config.yaml
model: "image embedding model"
train_examples: 98430
crop_scale_min: 1
targets: ["finding"]
embedding_dim: 64
inner_norm: false
init: "trunc_normal_002"
residual_init: "none"
optimizer: "muon"
muon_scale: "spectral"
warmup_steps: 260
Rows from block 4 of a small image embedding model, named by matrix and row number. Rows with one number belong to one neuron. Each number is 500 + 40 x the weight over its row's rms, rounded and kept within 0 to 999. All counts start at 0. Numbers have three digits each. After the name is the row's rms in percent of the matrix's.
After each neuron's rows are labels from the 100 images, of 14976, where the neuron reaches its highest value: "colour at peak" is the nearest of a few named colours to the mean colour under the peak; "top examples" is what is common among them. Only what is clearly more common there than usual is listed. The data: retinal OCT scans (Kermany 2017).
# fc1: MLP up (model.blocks.4.mlp.fc1.weight, 512x128), inputs 0-127
# fc2: MLP down (model.blocks.4.mlp.fc2.weight, 128x512, transposed), outputs 0-127

fc1.419 073:479625499506512442581470554519543487442474491458503522484529460498543441480524470512545499554491491492488547451445489563482486510495566510500470507543525518556450491476523553502499460491497537519462402519573536458535494427503439539503521514503521499524468519507559486493514503528528515436523519442558508419470427440450423490556474538504503477468499520453512599492479549475453614476463
fc2.419 072:453456463451491482538503423470575446455500451472544504471473468435543462560499575592460590513562519492490473518439516531478532532529453554480435521520459494484472454450476486473520503445454500577458480569494478560473483496481460544562520494490432465493483566575462475534452534485445494460471480462460498460525456485487486521472495472465419484476490459498515516462553420488500526482408
colour at peak: grey
top examples: finding: diabetic macular edema

fc1.409 076:520451431482544537457530490501516404494478584496482440494471421461532571441481478525530508522541503505514416406478475472530535542578474458473459391447551534506540556455520517531511506471552518473523437466514450420547532473536477571538515486528441524484470544485546507521513513524477484553483503566528490528503505468474569534556535467457415523498521468482502511528459556543496499540497
fc2.409 072:556481595551545498531473477525512503456492546504530541454465429432497508532494516538489487520467538490429507534449510494521448532515436511491539506511549544523528483580488488536465586419555528463520547424529410480507492542523505508541483456449436492502461579431520491486534517397449525532515506434488500492538516483491513573511519500537498462484432432495470436567516462450486539487440
colour at peak: grey
top examples: finding: drusen

fc1.78 126:487439511485536556487490435439536460457503524525495468464526442506499513507544467527512541498487521492551495523484583439528481580500509446481418485531491544479607462404561484388487488446474521533476502456568472565439479535463501465509543506536539550582493479535486454525545495507505521517541516538483483510407545452497532526558482499484454510506425538526475488443578497466507547489456
fc2.78 124:407483491414508491520490493533522501520516538526432463565453475427529517472514508456518485489557535513506530513499471539497401475535497526464507494446485482514483476524561512517437594508524492512474509502512507557455494501521451547474527453461491540460443434462435451489572493399575493549553527471534471529482506541517503435570538452536488441513509515568582465455457457536536512446567
colour at peak: white
top examples: finding: normal

fc1.41 130:489511530533481464402528532496533495457415461438514500525527457461558555542527491558532498435460552523455506475420571550503491471444456581476501520483472573472416559528510433474510444505514523512558481490479466518510519552573452519545567491511455532532517501460569475487485575548552503452508528482455448456452478465447511514501515550428496559513516473491523458504490448482460554524543
fc2.41 118:510481530525533490524439578585480526519437488515491520485512577498521508448509495535505478460468492591493523524490556495471505521504536559494385470465459492507516527522436552502554499474484508545574505469427433550495490497486516516472530523501522529440502471522432470491440444497454475501545541572487523545493574504565544474470523453513414526617481506515472462428502504540548480420449
colour at peak: grey
top examples: finding: normal

fc1.152 039:471513558505556561493502565473535455471502495615543477553507498476531560478457505572417540505455479485468519495509563478511481561506523545432443459501487463506526549469484487412566512545462459492486440526461536536562453558514513472532521488506487476564523525485457443517486611440464512437513451469427432524441528443492548516480499491516458545544500507434458469534498484513514538484470
fc2.152 047:505493512493540453531540561576537451486557469539557544463543445489495507553509530501451500458464494486563500532529397554457525496466542544489446514482439586485499404541493480497462481477491561532490447414434479539520443476518435476558508557523559467520518513496493492491464494542565508543512511578439478490511430470460472389508501485523435500506483521502519466470567495518490453444496
colour at peak: white
top examples: finding: diabetic macular edema

fc1.440 115:533463551491473497525510546493524540569602464516468516477525460480565498497525489561452517438468617557484444511485552439393543562466531555591444506484550502475495518473506520530502510471550479460520551470584449560497496493469491511544485417513509438503469461531495463458412460514415437524469489523474437508495546511474486476531508502517496529474478488498491522456507509473540498445553
fc2.440 115:436373507499605475482482542493548508462470518492472502455551574514536498490526497477554459538546469534487471472502512503483480441551552504517527470487537467541531526487492450426525505523543477538488459554382521480494517532419506504524452560511503493469494469493473457590514473477469490523467455505460518491489506558457563507526525499430407481534461578541454470506503543406520509542444
colour at peak: grey
top examples: finding: diabetic macular edema

fc1.284 084:495513516589525574520555418436540496449520453474528488483527513548516533551520491489477523485469440471485511509437490471512526438545564443573552465498533485441488486405537485562453398485501481495548492493552458529489535501484418518517460539506426520571600467497486537517509522533511540496564493559439454455488504429501478463480509497468511538507506483433583480470517467508544533526479
fc2.284 075:555526568533556552521486524479493432515552497430437549492492523490555468394529453437491571472491502478506522475492521588493534444547509496420583488471494448552385473522466489533470505515535532425531490500566493476499527460481539577523524498503489429492490536523502550519512517462495504514516463507469625482560505467484493487519502519570449491448543504535491537500467459502477496575492
colour at peak: grey
top examples: finding: drusen

fc1.479 060:489531573506469532512512523494526488471493440394540498527516560524526510566608577514482442452505541459511443540500508463440509487422557455550420523548472459445509457544511486490561510517505489489518443483525523411530547523501444547559513414531555485545529478501480549459504458552492513569510462497507389456488519470467508555480508462447522515515457504509477491465460499549553504501506
fc2.479 066:485526515465506488527469483491496489617473489496477511582467470524512504546466559468477545465590504509467498476506486540454412488562530458510469535500553504486487531397457531492552490482446427478483520452496562559456526551467476546559502476487557502557531527547538452460569479516567535527469491530564527529499507528572515527504566577439504468521544506479494477551474417531446499570479
colour at peak: grey
top examples: finding: diabetic macular edema

fc1.404 080:536535448500444474530516511465444476421493504494503459584498485579431524452470460429519499497450561508506533465508562458537480475534511513507483482515513534426487514514543517530528474459489485523621446481539464476507500524568485446490431541496482466523451481476506466492485570539539488542510498456506483548456488474455554547479505556495439506489499535421523537583527395611550474486513
fc2.404 092:500460469473531452449508505538480497487473420517463506488460570522498490519538516446502529503559512513500519465491506486532477513477518454509447566496537564464380421484480479599485499542547613486441512568524459433467478469458537514517515537531623560478469524461481529509500489455488448500483474446504526500522549463529433441504468447432482530458449460432556491496535510549522521484486
colour at peak: white
top examples: finding: choroidal neovascularization