Weights of a small image embedding model.
Model: 9.27M parameters, arch convnext, norm layernorm, patch size [4, 4].
Rows from block 2 of a small image embedding model, named by matrix and row number. Rows with one number belong to one neuron. Each number is 128 + 24 x the weight over its row's rms, rounded and kept within 0 to 255. All counts start at 0. Numbers have three digits each.
After each neuron's rows are labels from the 100 images, of 14976, where the neuron reaches its highest value: "strongest on" is what is common among them. Only what is clearly more common there than usual is listed. The data: retinal OCT scans (Kermany 2017).
# fc1: MLP up (model.blocks.2.mlp.fc1.weight, 256x64), inputs 0-63
# fc2: MLP down (model.blocks.2.mlp.fc2.weight, 64x256, transposed), outputs 0-63

fc1.216:139122146140117149123137145122155119115103101148150135118143129120126102132165146120108100119095142050116131140097135142102140114114136198161105146098088132154155138140115128136118095190121167
fc2.216:115153140130098146149126103131095117083127211090170141098136142126126086128121141137114139145119140151117175116142116125081102123167118140111139147119131133130172125130153108135139084138139085
strongest on: finding: normal

fc1.155:125090159132063104137111132088151133139168076133139107114134155121146123129096154111072125159148127131131179151158112091145125115113129128143120136091141162118141127165147152143105100155128136
fc2.155:127098145158162147149126114147096117137121106084089093143141124122146163168142102101083132122133120158140156102153174099140160115084105159133114124132092169119082138122121134114104140148145148
strongest on: finding: normal

fc1.178:111132126095131076122161114095156092129142125135117120107107115121164144127184148133148124126102102132133159159142175131129110110138118134134134130127104173064120159113165125128091105111146178
fc2.178:105158087151111130123122105128116113124119113174134181123109129161132151118165173109137097154157096181141099077112108147135106111106105130108147127136120149102153126114077123155141137119121168
strongest on: finding: normal

fc1.238:124108109131146145152115135103146104108139105125135103164131121187125084114149144107095138164162117122115127131078130148139131114128139128095143128088147161155150150141123092060173108142132096
fc2.238:110116115173145147179103113100101094136128117184127074115165152129142118144143116114131142113170159143123146180129159141105121139125156142120117124137082098111146090095090131120127109122148132
strongest on: finding: choroidal neovascularization

fc1.73:113137117162146091140091111135142161132128105100130100113148172152132126151163120162120096142164127083130126136161147105164135116112116112167115172147126104092158100155110100131080107142113098
fc2.73:163160129114140119133135107102123120120121132112102133125095134118174161129148107132085148121103167121138136100121159163165097149169119109109105153092146122160100160094141116144080127085159161
strongest on: finding: normal

fc1.231:126148128193135111137148160129122104121149110135077124144174135121147128148108138136111119122099139118136092101137129119120058145096150106140094150110145167094152152123154150137136090126141081
fc2.231:169117132147147116134069159106131131122150113109146143137113133200146125114135087144142113135173139129109155139092119148152129166099116139124127133142102073140095128146138139111099079094138111
strongest on: finding: diabetic macular edema

fc1.152:129142143145136157092110156099149113107117116116102199121165139111117122123141153122149169113112120098140134079145113112089105142124121136149108105157148140152129154155075143089134103160088126
fc2.152:083114166100080127152068135149125119124108094125142158135156175092144143189111105124139155155128121115099134140160124146115114116124086131113105139128154118121120161113141138123133178119105108
strongest on: finding: drusen

fc1.74:135082119118121106140137152144139127154123098074127114183132143117130126101146091122115153120148170088112147090133174123158151159132149140062119137137138170092124134121108112128136099115149147
fc2.74:115094185143103172137139102136092166114129113124143161122135119139129125108171109143103160161144096122108111156154153161119086129136138130117099106104107114114122062082147106147122140111135122
strongest on: finding: diabetic macular edema

fc1.89:131112112113116082116120094167156115114121123116084149133134155133164149105155144100116112124193104134151159136112120155112161095081147158118100139149126155133134130168155140118101120080106116
fc2.89:152116132087122086135116096120164187174109131079147164173117101144154123115139131134135132117148128125115152093110098114128120129112131117137082166164123149148142096159137150108130088126152106
strongest on: finding: drusen

fc1.14:107128146106139128132070107132105124127127110105098097124137169143163146135140166124109135121133097122122142125125174101158113140138163145086192179142151157108126146142120101132105101080109117
fc2.14:156115166136122124136076105146104130103115133113112131131162145151149161133144114101135161147134086159082119099113146172194140145141164152106115122110095161118085113117127134136111107103110118
strongest on: finding: drusen

fc1.224:140148115112141135095143126108127131118142132137120142141181101109183154156149087136119081078129149133127097113157085121150117097114110136124136139167154158102118088113126122175147120085107147
fc2.224:104094134126151137138157140097163109168125099119129121141119118161125168096129146123103112111131161101142121120187121123150134151083095101123175139133137101102153122144154110125063142155098127
strongest on: finding: diabetic macular edema

fc1.36:119088136119106126127172162156112142145117120157095107124152143116141140136145093104142147114122137108162118174107147163089149145110126120137131133117140156077089121100164111159066093134139160
fc2.36:110124096125104124099156138154130137164053096140127158103125172094153125132124153094122107147139114200168124136121115127131089122091128122113135120167133135118125119140145132097165109129127158
strongest on: finding: diabetic macular edema

fc1.169:127130109135149134133134132096126139136139156144150120133119148119135144105162151143142090148125124074076114141113156105104102093155144190151087118107127125117144121144124164096174106172076118
fc2.169:117144145117131186121138126137120111139121126126171116132073127099154125169116120152133107146132114129089150095086102101142115131155074142134125139115108116169155127112184150181108096129140128
strongest on: finding: normal

fc1.241:076099155114122144100123112118170138128145117114135098108133133165131128138168130155104125134125107107125124161150106187146165132082123120177083161184094138100110123116137116135117103127142119
fc2.241:134130117115116109107153184123118132170139126144115168162144151156107115088100152137136115107109132158079110136107076123095119165107149150083158127154118119144139147134106178127141098105148122
strongest on: finding: choroidal neovascularization